{
  "train_examples": 39062,
  "arch": "transformer",
  "layer_scale_init": 0.01,
  "parallel_block": false,
  "moe": "top_k",
  "moe_every": 2,
  "layers": 12,
  "width": 160,
  "residual_init": "scaled_by_depth",
  "optimizer": "adamw",
  "beta1": 0.9,
  "epochs": 75.0,
  "warmup_steps": 680,
  "weight_decay": 0.2
}
Rows from block 7 of a small audio frame classifier, named by matrix and row number. Rows with one number within an expert belong to one neuron, the router's apart. Each number is 128 + 24 x the weight over its row's rms, rounded and kept within 0 to 255. All counts start at 0. Numbers have three digits each.
Before each expert's rows are labels from the 100 clips, of 14976, where the router gives the expert most weight on average: "loudest band" is the band of the loudest frequency at the time of the peak; "lies over" is the class under the peak. Only what is clearly more common there than usual is listed. The data: synthesized solo parts of chorales (CocoChorales).
# router: router (model.blocks.7.mlp.router.weight, 32x160), inputs 0-159
# up: expert up (model.blocks.7.mlp.up, 32x80x160), inputs 0-159
# down: expert down (model.blocks.7.mlp.down, 32x160x80, transposed), outputs 0-159

# expert 25
loudest band: 500 to 1000 Hz
lies over: F#5; B4
router.25:144134132130125135102127149138108163089132151154135112144112152148134118099127121156112143138138176122093118092163135164157166123148136094149145113135116078147128115101151122140162170116152124160151184144119112139165145138088113107103070141100130132113125148127177130114151143094122186126191125110146101103145161115076153102167138165111159152115107094110138163122120107167130162158153133127154081131146111132095117143125142169098116145124127144146139105118144132153144093098099144
up.0:146129131124115087109143136124064129120111120113139108119099124094127116110160154121129142143128175132108137080142113102147154149060101088165120111168091089128147088121129147128169176102141118132147163107110144112116139141097116092127100137105076162140113161130136164125121149093126151103135119075120122084149158102097108116167096151099143103095130100109148149130120131134113144155151141117173114118097099157119108130111121171097148140096093121153140138161123165138121103123117148
down.0:105150156091105122154115134115131109142113129135119122120097110077131111093129138130142175146127154119097132096075109133156145165120104146145101139143135099159146107135108147129150162129115091085121149114139151142122167120110138142153173146167067154075117127140126164123117151116143141147076117115125105148138149135152132096179081143120115141107125115116150128124126150149135096135130133079141174129093121136130097134127114135101103132087080123179132132168170127105095091185108139
up.1:141138136118118099109138129121068140129123123119128108123100127091116123107158142121141141138122178128105139072130112114151159148072092090172122114174089095147145095125133148119180174106132116123144172107111146116119150148100114091134107138112074161137117156137144169129128159092127146114126124080125122089153160100094106112169103148095130105097128102120147149136123136139118139154154144114180111120097091157120102120114111163094142139101097121149148137172119164134118105130104147
down.1:116151152090106127151115137112131110148115127136121120124101108078128110093131135135147174154132161119092134090076107136163150167119102141147109138144132100162144106134110149123158157126115103090123156109136145143118166117100138138145174145174073149075120124135132171129115146115140136148072113118133099147136150139148137098177078145122110149115121110112153126128124150147140097139122134076146170130099120139126101131126111134094108125084086123174131131168169129102095097179108133
up.2:142139137119118099108137131117066142129123123118131107123100126090117121105158144125138144139123178127106142070129113114153156149072096087173123111173089095145145093124132150116180173105131118123145171106112145113120147151098111090132108140111077162135117155136144168128128155095126146112125124081126120090151160099093108110170101149094130104100127099118150149135126136138117136153154145113181110121099094158122103119116110161095144135100097125151149136169118166130117105131108146
down.2:116152150090106130150116138111131111149115129138118120124100107076128110091130136135147173153130162117092134092076106138163149167119101139148107138145132101161144108135110150122160158123116101087121155110135147144118165117102138142146175144175072150076120124136131171130119144114141132148071112118134101146138150136150136098177077143123110149114123110111154126127126150146138096139124133078148172130096120139127100133127114132095107124084090123172133131170164127105094098179108135
up.3:119114143148145168186095141165177142102123136158119134155121100153159129131095114121138133141143091128117080126133136168133138117193124162100089146094166112184126156121171103135137106156110118156119127134119093113142153174159120161146121119150145087097084115127146092127165114125136151148158126163109108143145132166121158129100138111131134158131113128134111126128106110148140132118140135131112131116125117105147165112159185116112090156119160104119057114082147111131157117110122114
down.3:108097151133100164147094150139127106125131098160102142140123082154158114130095127106153114133162093123125116133143131158142145096147078151138086166108137121175116152129183140142129118106120128147119128118118095127102150170150144157126105135120130073146097119110144091113132141115151134117164131144109128099087121161095190155101121095113133134122108117159087131142077112145129134122124107129127104123120097083160131093054166130105102139161155113110098098122140138111137102094098115
up.4:124113145130132139118139150167211117103104113118118135107154171148163127121125111147112136125165111126139135109119124137128126112173161192116132157100137129138102113126119094144104089131105151135124133103110075116124124113119171143111144169140135105092158104130131123113120165143070155141134181139144114151146092151156134128098140145140147143186124151163114127150136095125195078144092175128126120169147131168102122119141096127127103093133140162138109111110153105098129119130145143
down.4:110129128168146125139117096162129126079082109102124138097191142137150123136159127076101079137125111138138132160137127097099130079144133138147135112108129157129127139141156086151113096141153168185138114123135080135154125135139123144100129109132162095136120116121107135097150122149143126117149136131141142082143119130140108159088133139105156113067123147134096121125132091156127119159140130142146094126149099134105103089053150100134170122128157141165095175103134125132166133086132117
up.5:143138136120118099107138130117066141129122123117130107122101127091117120105159144124137143139123179126105142070130113113153156149071095087172123111173089095144145094124131150116179174105132118124145172106112146114119145149098112090133108140110076162136116155136144168128128155096126145112126123081126121090151160099094106110170100148094130104100128099117151149135126135137117136153153146114180110121099094157122103121116111162095143134099097125151149136169118166131117106130109147
down.5:115152152091106130151115137111131111149115128137118121125099106076128111090131136134148174153130162117093136093075107137163148167119102140148106138144132101161144107136111149123159158123115101086122154110135146143118165117102139142147176144175071150075120124137131170130118144115140133148071112118133102145138151136149136099177078144122111149115123110111154128126126149146138096138123132077148171130096121139127099132126113132095108125084089123172133131169164127105094098179108135
up.6:142140137120116099109138131118067140129123122119130109123100127089117122107157143123138143139123178128107140071129113114152157150072094088171122112173089095147144093125132149117179174105132117122144171107112145114118149148099113091134108139111076162135118156136144168129127157094126146112125123081125121090152160098092107111171100148095130104098127100117148148135125135138117136154153145112181111120098095158121102120115111162095142137099096123151147136172119166131117106131107146
down.6:115150150091107128151115138112131111148115128137120120125100107077128110091130135134146174153130162117092135092076106138163149167119102140147107138144132101162144108134110150123160158124115101088122155110135146143117165117103138142146174145174071149076120125135131171131117145113142134148072112118133101147138149139149138099177078144124110148114122110112155128128126150147138097138124133077146171130097121138127100132126115133094109125084088124174132131169168127104095097179109134
up.7:107149112144166159109115120066114133144150122097118117151155136142116102120126139134139141110120141066108147153109111157157080137124122112139139099135134193131145158142119147102130132136123147107129127110131127115097045121104107117143158136115167119136127114107121125157142104160140108100092094180129131160104138113156121102135098130130102120148145102139150136103167176078098097119114104144142104140144184130131172155161107073133123099147150166125167114112110126086105152132118120
down.7:134125103147117153131126129097130169130163149120100115147100118163113103111160121178151154102126123115133150156156137145143090128129170101142125128106133154067100147133155138096099115109112166124102101151145131105149095120102145138136160100111122148129150123176142113159163099163075101127118128141157138161117123097113118112110129132143151162169160134131179151096149112087137120096078108155143142131128163111107110162164133104135140111168169154090152122099072113151125154112157131
up.8:123139118107133110114159113076101120138120127119127118118118127089127102097143146124117135139134167105115135080148100109148147173061109103156118112147084095141157124100121157124162171127152119127142169079139141133107105129095131098159103133108127144143113147156152154137126155094149139137114094098121143109131160103103104114163060150098122106078130089127156141119159149087101130154151138124175104112101135140106139124147088157090146119100086113154136124155120184130134149133120140
down.8:097133163128117117159116136102135121120111107130120098135090094083114128094162117141162172133122157122105148120099127145168141126123126143135122145123147101151119109127118125123144153127094110097139150131148134116157162078099140158136180130172084157057118118119114145151138162109128161144084124119150113155108142126127129121162101175142130162102149104137184142100131100122129099120092125085129176128106151140106094157088134142112133128115093129161104124135185133130105073146107096

# expert 31
loudest band: 250 to 500 Hz
lies over: C#4
router.31:135087103113138130093177117113160122150156143147153135156135131140155146135141150127169115143163136166131134138164102116161123141084118162141123129160090137132122104129125173139158115089183114133130101132143126151167141157135139161142131091150076140145136129154101136084097105102121076119101145157140169143093094113151114143113130096100167107148138123142126094168135180129152163146151125131147151140149140115109101114150099159152164134115153118084148151168124164143152160099145124
up.0:139135125143113120145143149138140138109169135138147125136143126133132148153109130122166091170126109125133115124100104122131110168104076138130121100088132130147093156094122142105129105122113145128122133105107129108163143149100125144149148119116172106101121134105114131160157193116186159112100159134112123171132140159098115138102072149137115128167111114089121079124111153052157132118202153129117135151162123135181119151159102124120112106093141107100145138120128155106104168130154106
down.0:149140139107136133099126138153117147121135147107109138136146101118107134167125134130134172142126199107163107093109138142131157125128119152145157135143123141123103132069110127100136109099191104116114142137109139168108122128177120126163089110102144169148147102123164133102077106155116040136103120113172163134108086084107138115128113104145138152191114152085117111170140148101123147103125147138154163127133121128131093114159109098151114125121131151134151150129107133127144151137108128
up.1:065111144135136123147123112114101140155133161117130109100156163113136108144129145110125135072112120150103129093159134142121121151113123109138189160122107143132130150154137121135081193175130129162091129081127113120135103153132146135147120143112136126139137123117126167105180129125132132156120104135111102116135123084188139137148150138104137156101166122161130159123131139138120096136120116106167132101144158092088157091160065132158143154150149078141173090122101098127113125123117095
down.1:151158121119147099145137133102121116185142089083145132161163101127109126101138146121158131127130140121128121158203109054130143109116148115098165108135089105133101109092130129100126127155141155118132091110167148146151102121119126155114144147153071162144105137142121164065145136090110110131134119128146114087133127166112108146104152113090127145195103128147160124147135116110111102140108157138134103116127106171151119120141147127093131110145159127075103110164146125141131104114136125
up.2:116106126135154098138137114151137128143109132108139142156175161112155128122132144097114171088158093144124124141137127124091151131110135094131118183160128125138119101117126131139138138133132133129139093096117122109122175136087174138160111133175139111123133148140114135111161119124105130137115108126042112104137147119172095109129133130115176123093175103157106123117149140139141086165106135134146086129101131107101140137136116133131147171143183065148102070134130079095155125134092103
down.2:143129157144133101131116126138139172114126073126139129181172138084092131158127132138101151123110115114101110146138121162137133170114144092101103153155105109102098111124163162151157119118140110087181088106148141091122166124127162141159126165168110134115154159115112134120152111135142108128164120134096117095125125173099095117153125097114165113116147096147121124096118142146114087137101137174167092135085107096159097162142141114095130141140140117142146101130157130100151100092133095
up.3:146140138157193096114126132079083106174134141108102161127123140132136135105144143120131189137120139096163134163120117125133132123122182123148095102154116118117134134142096122110124114157138112151163106146141166127081101113143134120132140122107105156110151103138102054131101061148099110126114124154162142129097133112126157123160133147143124101093116120145187139121135092167136152116087116135131132135132153153119119149101133139100156109169124164136146147101144095063152125139135137
down.3:108124121146146112141118117087127115102140122145120098132111142135123116121119111172133148094150099139088187151151140131135109143122202082134104113134129129100111164124125116139116145129061153112180144164133132102115092110101128114132119133132146103117120129125125095173137142128128161118130102127100117141108140144111153120116150179087105153110145093146132118085133127126137148135094134148083103122125189141105181158130152157127162122180094174132107104085155121090113122115094095
up.4:093150142137097177119091146128134117097133128122101158113129102116096103145104095151118082144090129139097107061128102125147092119175133131106174107092158129103132147148121140116075134185129147141078175132134084154112129092132099135127152138064140146129126107094140116151135140170149139144140134127159096123127119143132141140126112129157098154098132136141143148153109112120131114088123139105144121117173112143147095064142128096103101107137103113137153124104165102102122102123114118
down.4:095152147130100112132123132130131150093115110106169160153102143101127106149094121122096122163092089185139132116127137162123111112136130155135184160111132139123177104195098137123136157151106096084090132141166120117107139136112131091172124132130070150124152114101115099121151124140168166116138153140119119127160147170115107127194121127180136105119145111149170145147104117128135101132114133123110110108131129148155157092132123097119130145121122127152124123130150121122117061097103093
up.5:082169137117102143123115140125130146136124141116122144132110108144100129152121123116114114135127132119114103069092123114122147103147112163130129156117153128116163115142127114121134136201128122132082183124146132079069131093136113125143154117100140129181123138086109106127136141174120123182152083129140090125165112149143143150114089104194088144102150135153135141130122075151130078120109126123130123112160123113103153072173152128146119143138110092139134153140173108117111117128115144
down.5:123132131122109090152124106136141135115139092097140151144090139115105106162101139130138110155119097171097133099143126106136122131151131141171173145140147145112191099182124072132176139112141133088095173138142136080090108119110147088157114136130103153143152137101126121086144163143123154124138145134116114112174148132127113154148115094173151095125140110170140116121122106101151090149128111099091098137116122109140138070150149089150163128147123112161125135139151115164129089095136124
up.6:140086109126128122153160132149149157157136168149101094122152139134160174135141173130134119105163122147109109140138114110154121165082130135118172128115133122128107119100122127136064136107111159104087113099125108117153109125113130153156139105112173128103140113127143141137156160116137156148131115118093102156110143110179130132121151139109157142110149101119096138113135175110158109148147153093138101143158167057081178103139089125178138105149173112120154111111128137134123154157143088
down.6:139139142086167118116147131174113138167118111084118145159169098113096124134115119134133146117111168094143129126147109099129169119127125106108159143176104111137083148084132145085153115096164111097153119113141150167125103101155132155130100149158099148151121125130151141057116096100138071127131089144147155083114113131091114131151129104141144165213119141121134116166132125085124125145100145144151124120121090141148122144163169140097119125126118131124143143152120125150137116108133138
up.7:124080106102132121121132127123148130137129137143130093141152156119160098131134136084163145116164152185121130106175175129143130104129106136148117161162120111142129108131127144137117178135160127110106095108121106141156185139131137145117128122122140130129116167135122132104137125101094112101152132149128117073116124094204134123110176104082164116095116158167120135138144163130102128152126095130157103101087136126079101105132130143147146154112171071136108091144107093160109137118093127
down.7:124141116124136140122130114108125151152138071118127105132155111145122153118174134129104120087110128067118098181110138143108152120114114116065108137126109111134097104098180172151126116135158133135166106074145103129172168098131126156117167138139136152128120191158114193150135129097092110152128115121120091083102119154106107096133128133098118116096121137130142129099152125175091113112126139136163129136144110100129099172110132158087114136124106115128129127174127139113156124137154138
up.8:132108143150154095125147124166135139153102131129124147161186162103149156125127147101120177082149106118137125151131119127121150140108149096134112179167115124121118106116120138142136129123140136126151087094109141122114163128095168147162104146173142114120150141145119130116159113128106118139119108126057125117130140118155097095134130119126187120103183086156101130111147147134143100159096129142135082144093131085099138157139110126135136171149186076143128079135131106091157131136108100
down.8:156107156135126112133115141122128162113131087138131123166181139084093123145127135123122160130126127109092097132130120145148135187115126099107099155153098095098096109107161164153164124115146095095182098096138146099128175126145178152145116161164114124126147154107112136115134094142145096129174122133111105100120125165099107124147110093115169119115137101133118116099127150170111095122126134185169101134079111087136082163144140115110127139133134116142153102126154135104148112099129106

# expert 5
loudest band: 250 to 500 Hz
lies over: C#4
router.5:124089159113109149102101101161163131118049151141121126125099102160165136146148142146137157127140091118104144082126115110122171133153144137114122156124121097156149094142138128160171130096131087173129111156120108163151153136149154155108092107136083164137113133164144159134138100122112113151164110129141158133094133146115145175155154115132167115121137140134121073157133103159117142100151122100103144114103108147136108125094141150115079097096101144134076119157118153143129114106106126
up.0:118137091124124158118118116145177145134091176146092095101109117186178137112158126115129129103147128114151133123116131104112162110115106172114096114120143098177111086100128117107111134104093120128107093132133121169164155123125118132084141103097151118157098158168124159125120104100113106123105095111159154115085111115149140142134135157104100104113106163095119126135139123148121180118161141120140139130149146137088124158077139148106129095096131137142109164177094159118142167154113152
down.0:122126107100103169101111133110132104139107170161117097094106112144194099083171129106133095113131157078133141146113125130055145123129113145103114133137126094153101109085164147125120136132135143145139114104103083179160137133131135192095122132105127111146099153143122134131107137082118120143120140115158142126127131137145165134094096147121128138102093126127137154119172114141134166137153096124185134122152129146110136146093163147116131127096121121118122138143109127151135189183128155
up.1:100163133112126142138105148097103132112178103113107123118109110107126091122116124100110080113142183139143116135105152152099117141214089140098141117119167127120131213124160127140096128192136122143119147115115120132144132133137128141137132114101154139111167140122216127145095156111131138121127176124128141130141116120141140085108129143122084139096106145108144145093147143069103130096133153120169121113127126152138146139166122127154109131174128129152135105126118122125126146158113139
down.1:131123155154126152126122155129130148089134111098154152137141143111107101122088127116082111151118103173106122088112133134117138155128095153113171120117131132114181107179107113125143116134140116157072197132132128136117128141140129123139124145148129112101127113108081143047155124152145147125142133124091108136173128152152095117167132095140152084119137137098127125144089127162135114106133135105126113125095087088136118094144115127112081133139156119134131095118163128134102043108121143
up.2:116139091123124158118117117146177145133089176146090097100108116186179134113158127115127127102148127113151131122114132106111161110117103172112095115118145097178113087101130119107111133107092117129104095131132119168164157122125118132084141106096155118154097156169128158129121105103116108123105097111159153116086112118151140140135134158104100105110108162093119127136137123145120181117162142119142139130150145136088123159078138147106128095097132134144109163176096158118143169157112152
down.2:123126109099104169100111134112133104139106172161119097094105113144193099084171130104133093113132157079135140145112125130052146124129112146105116134136126095154103108085164145125120137132135142144138114104102083180160137134131136192095122133104126110147098153143121135129107138082118118143121140115158142125127130137145164134095096145121128137103092128125135153119172113140134166137155097124186134122151128146111136145095163147116130127096121121118121138144108127152134188182128154
up.3:117137090123124159118117116144176146134091174145091095100108115185177136112157125114129128102148129114151133123116131103112162110116106172113095115118144096176112086099128117107110135104093119128105093132134121168164154122125118133085141102096151118157098159166126159126119105100113105123104095110159155115086110115150140143133136157103099103113106164095119126134140122145120178116160142120140140130149147138088124158080139149108128095097130138143108164176093158118143166154113153
down.3:122125107100104169099112134110132104138107171161118097095105112145194099082171129106133093114131157079132141146111125132054146124129112145103114133137126095154102109085163147124120136132135142145139114104102082179160137134130135192094123133105127111146098153143121134129108136082119119143120140115157142126128131138145165133094094146120129137101093126126137153120172115141134167137154095125185134122151129145111136146094163147115130127096122120118122137143110127150135187183128155
up.4:116086178133131142153158135110100138110140108133171124116141165077112124136130128129131133167130145133164153107139142149112086162111152106142175129129119140088140183135098128147133114112154139121174135158131179140126108137125152111144135116156102150100175122109116121113106165105112121158173144143059105112173112140103133104122144082132169159136120121141123115122155135182142087148119131126104136121096119154147159075167137148143117151134123158126115100109127110130109115062128111
down.4:131140171113135081127124164185129137146113122112136121136104156107130142165093128071154159167132136137173121096121125131092094167125123110174156130118128120135177115162112093140135133151147107080105102126118164129110120117138134083149090124109091143164149125112124136135099143129128116121179132127092111077121122128127114141162123109176128098160122145121085120174174132077125090145152143098105116130093105145137118076164123112130105130117099136137117108143097129150089134122139116
up.5:119139139125100148124142134119121142142156124132128094122130100133127134111123104116153131117142197143139155161149123073128114144172143142137134119139120115123106150098105129134110167105153147139172101139152184154144090146141127167126137075105095143147173164123149141127075138087080075140135149120144181103121092088117130127083156113111108088160098159144111141104156128095102132113127139144128113138120138162133125119150158148169128131158082196104132130143090126129138134110136138
down.5:124105096164125151124129143086130096088125142154131148128126112134175114077186126158091101137109104088084143121116127158140138121117123137084114121140135114118135100131118149107136133140105124157141165119104089119131144139107117131087154162139162115088086102126117112116166095137139173134130126127107121166176148153138153110110109145104150116079150078107154142137104128185141156121123085138130131121157145098112138155063136130105117132115173113123122106109179126121122108171130161
up.6:123138140137106147130145133115122138147162125136137095127134108133127143114124099123149137118139187141136159164156119072131119148155152140142135121148113117124099144100100128133111161104155155135184098139158192153139086153137131162125140075115089144149168163123116141114081143088078078140132144125135177106122097090114126128080155112115114088168099157148107127095157122105111130122122133153120114146122150160132133119147155151164131135162087194099130133142092123127135131103141136
down.6:122103092168125147126135136078129095095136138154129150130129109138167116081187127165091103135110102091079144125125126158157137112118127137086109123144130118110130106124115162108136133137107127162148159120115093114130143141106113124093158160142159121086089105132122114127164095141138165134123123130117124168174148145124150108104109148095144123081153074112158142137101134187140154116117089146125132121161153095108137158063130131110123132119172113120123112114182126115130109167130160
up.7:116139090124125157118115118146179145132089177147089100100109118186180134114160127115125126102147125113151131121112132108110161110116101172111095115117145098179114088104131119106112131110090116128102098130132116167164160121125118130084141109097159119153097154170128157129124106106119111122103098112159150117087113120151140139136132160105100107107110160092120128136135124146122181117164143118144139128152144135088124159078136146104128094098135131146109164174098158117143171159112151
down.7:123126111098104169099111133113133105140106171160118097093104113145193098085168130102134094113133158080137139146112125128050146124131111146106117135136126095155102108085164145127120136132137142144137113104103084181161136134133137193096121132103124111148099154144120136127106139080118117143120141115158142124126129137145163135095096145123129138104093130125134153119174112139133165137156098123186134123150127147111135144098164147115131127096120121118121138145107128152134188181126154
up.8:120136092125123159116119114147175146134089176147093093101109117184176139112157126116131132103147127114150133123118129100115161109114109170116096115121142096175110083097125115106111136098093123127109089133133123169163154123125118132083142101098147118158098159167121158124119102099110104123105092111159157114085110113147140145132137154103103101117106163097117126138140123150121179117159139120136139132147146137090122157078141148106129094094129139140108164176092159119142164149114151
down.8:122125105101104168101112134110132103139107170161117097095106111144194100083173130108134095113131158076132143147113125131058145122129113144103113133137126095153100110085163146123120137131134143145139113104102082177160136132129134191094124133104128110146098152143123133133108137082118120143119140115157143126128132137145166133093096147120128138102094124128137154118173114140134165138153094126185133122153131147111137147092163148118132127097121121117122138142110127151135190183129155

# expert 12
loudest band: 250 to 500 Hz
lies over: A#4
router.12:127056149130109132116092143156131126071083125149128130142129129084151116130145131169105139083139123079127133084157150137091122115173140124119088134124130073114116123135125116109157117112077087130148129164148151151132129124087150163118110124146125135110134149123175169146166138103067138122176096127157114134099135153136157125113150148131142154144147146109156165087129086143089118120139110114134098112155110142144149130120157146146103120114135138158084141098133121128122077115110127
up.0:149125123124132090128111153149123150148131101136103102092154155163132159140116115126122163113114135115119118127113121144100149126108143124133139143116113137091157114094104096141146113112098118090098111162121177170117125109099169136098130128166126113100162180108135177137150147091150095102169110120173102153115106159161087096127133131103118136159169167100115171080130138141103096109141120094151115137136106107105149152105163125128119105066143148126113179097101099095149114144121104
down.0:162170096128121112134101170146124122118102087141152120086154149139127149117103127153130163174161140112139123125115142122074194126123147117139148122095108151108141126107096139163143139110136136118092117135088170157125138117123139138129104118139130107133141159133128166141136145098145114119164137138170116124131124144198076114127105113107104106131161145102098131102087073129128113072156156082111146107089131102112128147092157128127128120070152118153111168120137136113152091109151128
up.1:150126123124131090127111151145122153148131100138104100092152153165131161139115114128123163113115136114118117128113123143099149126108141123133140144116113138089155113094104098140150114108097120091098109163121172168115125110097165138099130129165125113101159178107139173135152149089151095101168107120173103155114106159160086096128133132102116136159166166098117168080128137144100096108140116094153114137134105106103151152105164124129119106067145153129113175098100099094148111145121102
down.1:162170096128121112133102170147124123119100086141151120086154150138126147116103127152130164174163138111139124125115141121075193127123147117139148121095109152109138124108096140163143138112138136118091118134089169156124139117124138138129103118137130107133142156134129166139135144099145114119162137137169117124130124142200075114127105113109103106130161144104099131103086072129129113071157157081112146107088130101112127147091157127126127121070152118153113167120137135112152091109152129
up.2:101225132178116129146094129048124161084196103150128111115136143160131126149100116094115112139132124198109103140119121124117179165121122162141131170099104129110103175116123124112162127115144102131129133116125139133126137114130121148153164130134168130125140139124124135146124146124156113104121130162136129146130144157121097110120093156090107102136140145114100129107092094087096114128121110130139138107130142109129148120163144175118138138141165146146111134114136115104142187142122106
down.2:175108124137117139121123151130121108106129117145117161142111126098160086091136129118080149146125144136117135078099123126109167153121093180134113131132127124125176088163136144129140089134160102155080137127111113141134137171135149119107115137105082121148121104124101170014127111122115134129123134121087145112114126132161085137163097096142151115094135141135123146146114096187138138144161148107139133124111074132141104128109133126091092127121133106141153123145116139126160126099130160
up.3:142132125144152122113142139120092134069158137136152111138118106147107107099115088176118138107128170113080068151172140133114153094154122141092112146178126142129145147114128148064124145119135148170129138147092111128122126165120110165142118157117164130130107118092095120119171160112158102134141133093123103144136141145147144101106164109146158170115130150105093139111168106123101168103094095151094130108104139089154166143145153154110111130159126109109139116107158102152139107138112158
down.3:142098089152127178129127168126124154173113126125084121114107157127110127127142129052152158118139132126145120134099124109160086172122120126155082129101129103108068130114155120129124114157155141118198145107161144105140133106120129126100177115110147174139126114142138131149089108158105135121149132133144131105113123138096153139126107153118105186166119108156118123169097096151139127138142138140167139123151131182122094107100154112102130131115131127118135154141145121086099167161161110
up.4:150124123123132090127111152148122151148129101137103101092152154164131160139115115127123163113114136114118118127113122144100147125108141123132139143117114137090157113094104097140146113110097119090098111164121174169116125110098167136099129129165125113099160178108138175136152148090150095102169108119173102154113106158161087096128134132103118137160167166099117170080129138143102097108140118093152114137135105106104150153104164123128119105066144150127113176097100099095148112145121104
down.4:162171096128122112133101169146124123119101086141152119086154150138127148117102127153131163173163139112139124126115141122075193127123147117139148121095108152108137126107096139163143139111137137118093117134089170156123138116123138139129104117138131107133141158133129166141134145099145114119163137138170117124130124144199075114127105112108103107131161144103099131103086073128129113071157157082112146108088131101112127147091157127127128121070152119153112168120138135112151091110152127
up.5:150124123123132090127111152147122152148130101137104101092152154164131160139115114128122163113114136114118117127113122144100148126108142123132140143117113137090157113094104098140148113109097119091098110164120174169116125110098167137099129129165125113100160178107138175136152148090151095102168108119173103154113106159160087096128134131103117137160167166099117169080129137143101097108140117094152115137134105106104150153104164124128119105067144151127113177097101099095148112145121104
down.5:162170096128122113133102170147124123119101086141152119086155149138127148117103128151130164173163139112139123126115141122075193127123147117140148121094109151108138126108096139163143139112137137117093117134089170156124138116123138139129103118138131107133142157134129166141135145099145114119163137138169116124130124143199076115127105113108103106131161144103099130103087073128129113071157157082112146107089131101112127146091157127127128120070153118153112168120137135111151090110152128
up.6:148126123124131090128111152147123151147131101137103102092153155163132159140115115126122163113115135116118119128113121143100149126109141124133140143116114137090157114094104097141146113111098119090098111163121176170117126109099168136099130128165126113099161179108136177137150148090150095102169109120173102154114106159160087096128133132102118136160168167100116170080129138142102097109141119094152114137135106106105149152104164124128119105066144149127113178097101099095149114144121103
down.6:163170096128121112133101169146125122119102086141152120087154149138127148117103127153130163174162139112139124125115142122074193126122147117139148122095108151108139126108096140163144139110137136118092117134088170156124138117122139138130103118138130107132141158134129167140135144099145114119163137137169116124130124144198075114127105112108104106130161145103099131103086072129129113072156157083112146107089130101112127147091158128127128121070152118153112168120137135113152091109151128
up.7:142151128156151115120145128100093162083184127143144096122124114161093144116127093180136134113140167097077063163179142119116180108155137140102117153161113152114132148119119142079153150091125153149129118143098117124114122165112109194130126158133142127129121142095104124102167162106165099120133118101136113150134154150136129099104165124137132150122134149104099135097146106151086136093090098137119130127089149092122159136137151148137122137138156157133135128113142111133136078149119134
down.7:142111085151120178130124185121120140165105090145102121100114173117121108119119128066134172148147117105142125132086120108162111170121130128145105122092129115109081125123138143148120099163165131099146144099152152117140138106142130106098162110103139154150160094151128141163084102141117135118151135133139132093112121135156111143144090140130096165142131092171123131166102100155145119098167160101141140118119147166106079134074160100095117127109144121132141132149147127080126144143169126
up.8:149125123124132090128111151146122152148131101137104101092153154165131160139115115127123163113115135115118118128113122143100148126108141124133140143116113138090156113094104097140148113110098120091098110163120174169116125110098167137099130129165126113100160178108138175136151148090151095102168108120172103154114106159160087096128133132102117136160167166099117169080129137143101096108140118094152114137134105106104150152105164125128119105067144150128113177097100099094148112145121103
down.8:163170096128121113133102170146124123119101086141152120086153150138127147117103128152130163173163139112139124126115141122075192126123147117139148121095108151108139125108096140163144139111137137118091117133088170156124138117123138138129103118137130107133141158134129167139135145099145114119163137137170116124130124143199076115127104112109103106130161144104099131103087072129129113071157157082112146107088130101112127147091157127127128120070153119154112168120137135112152091109152128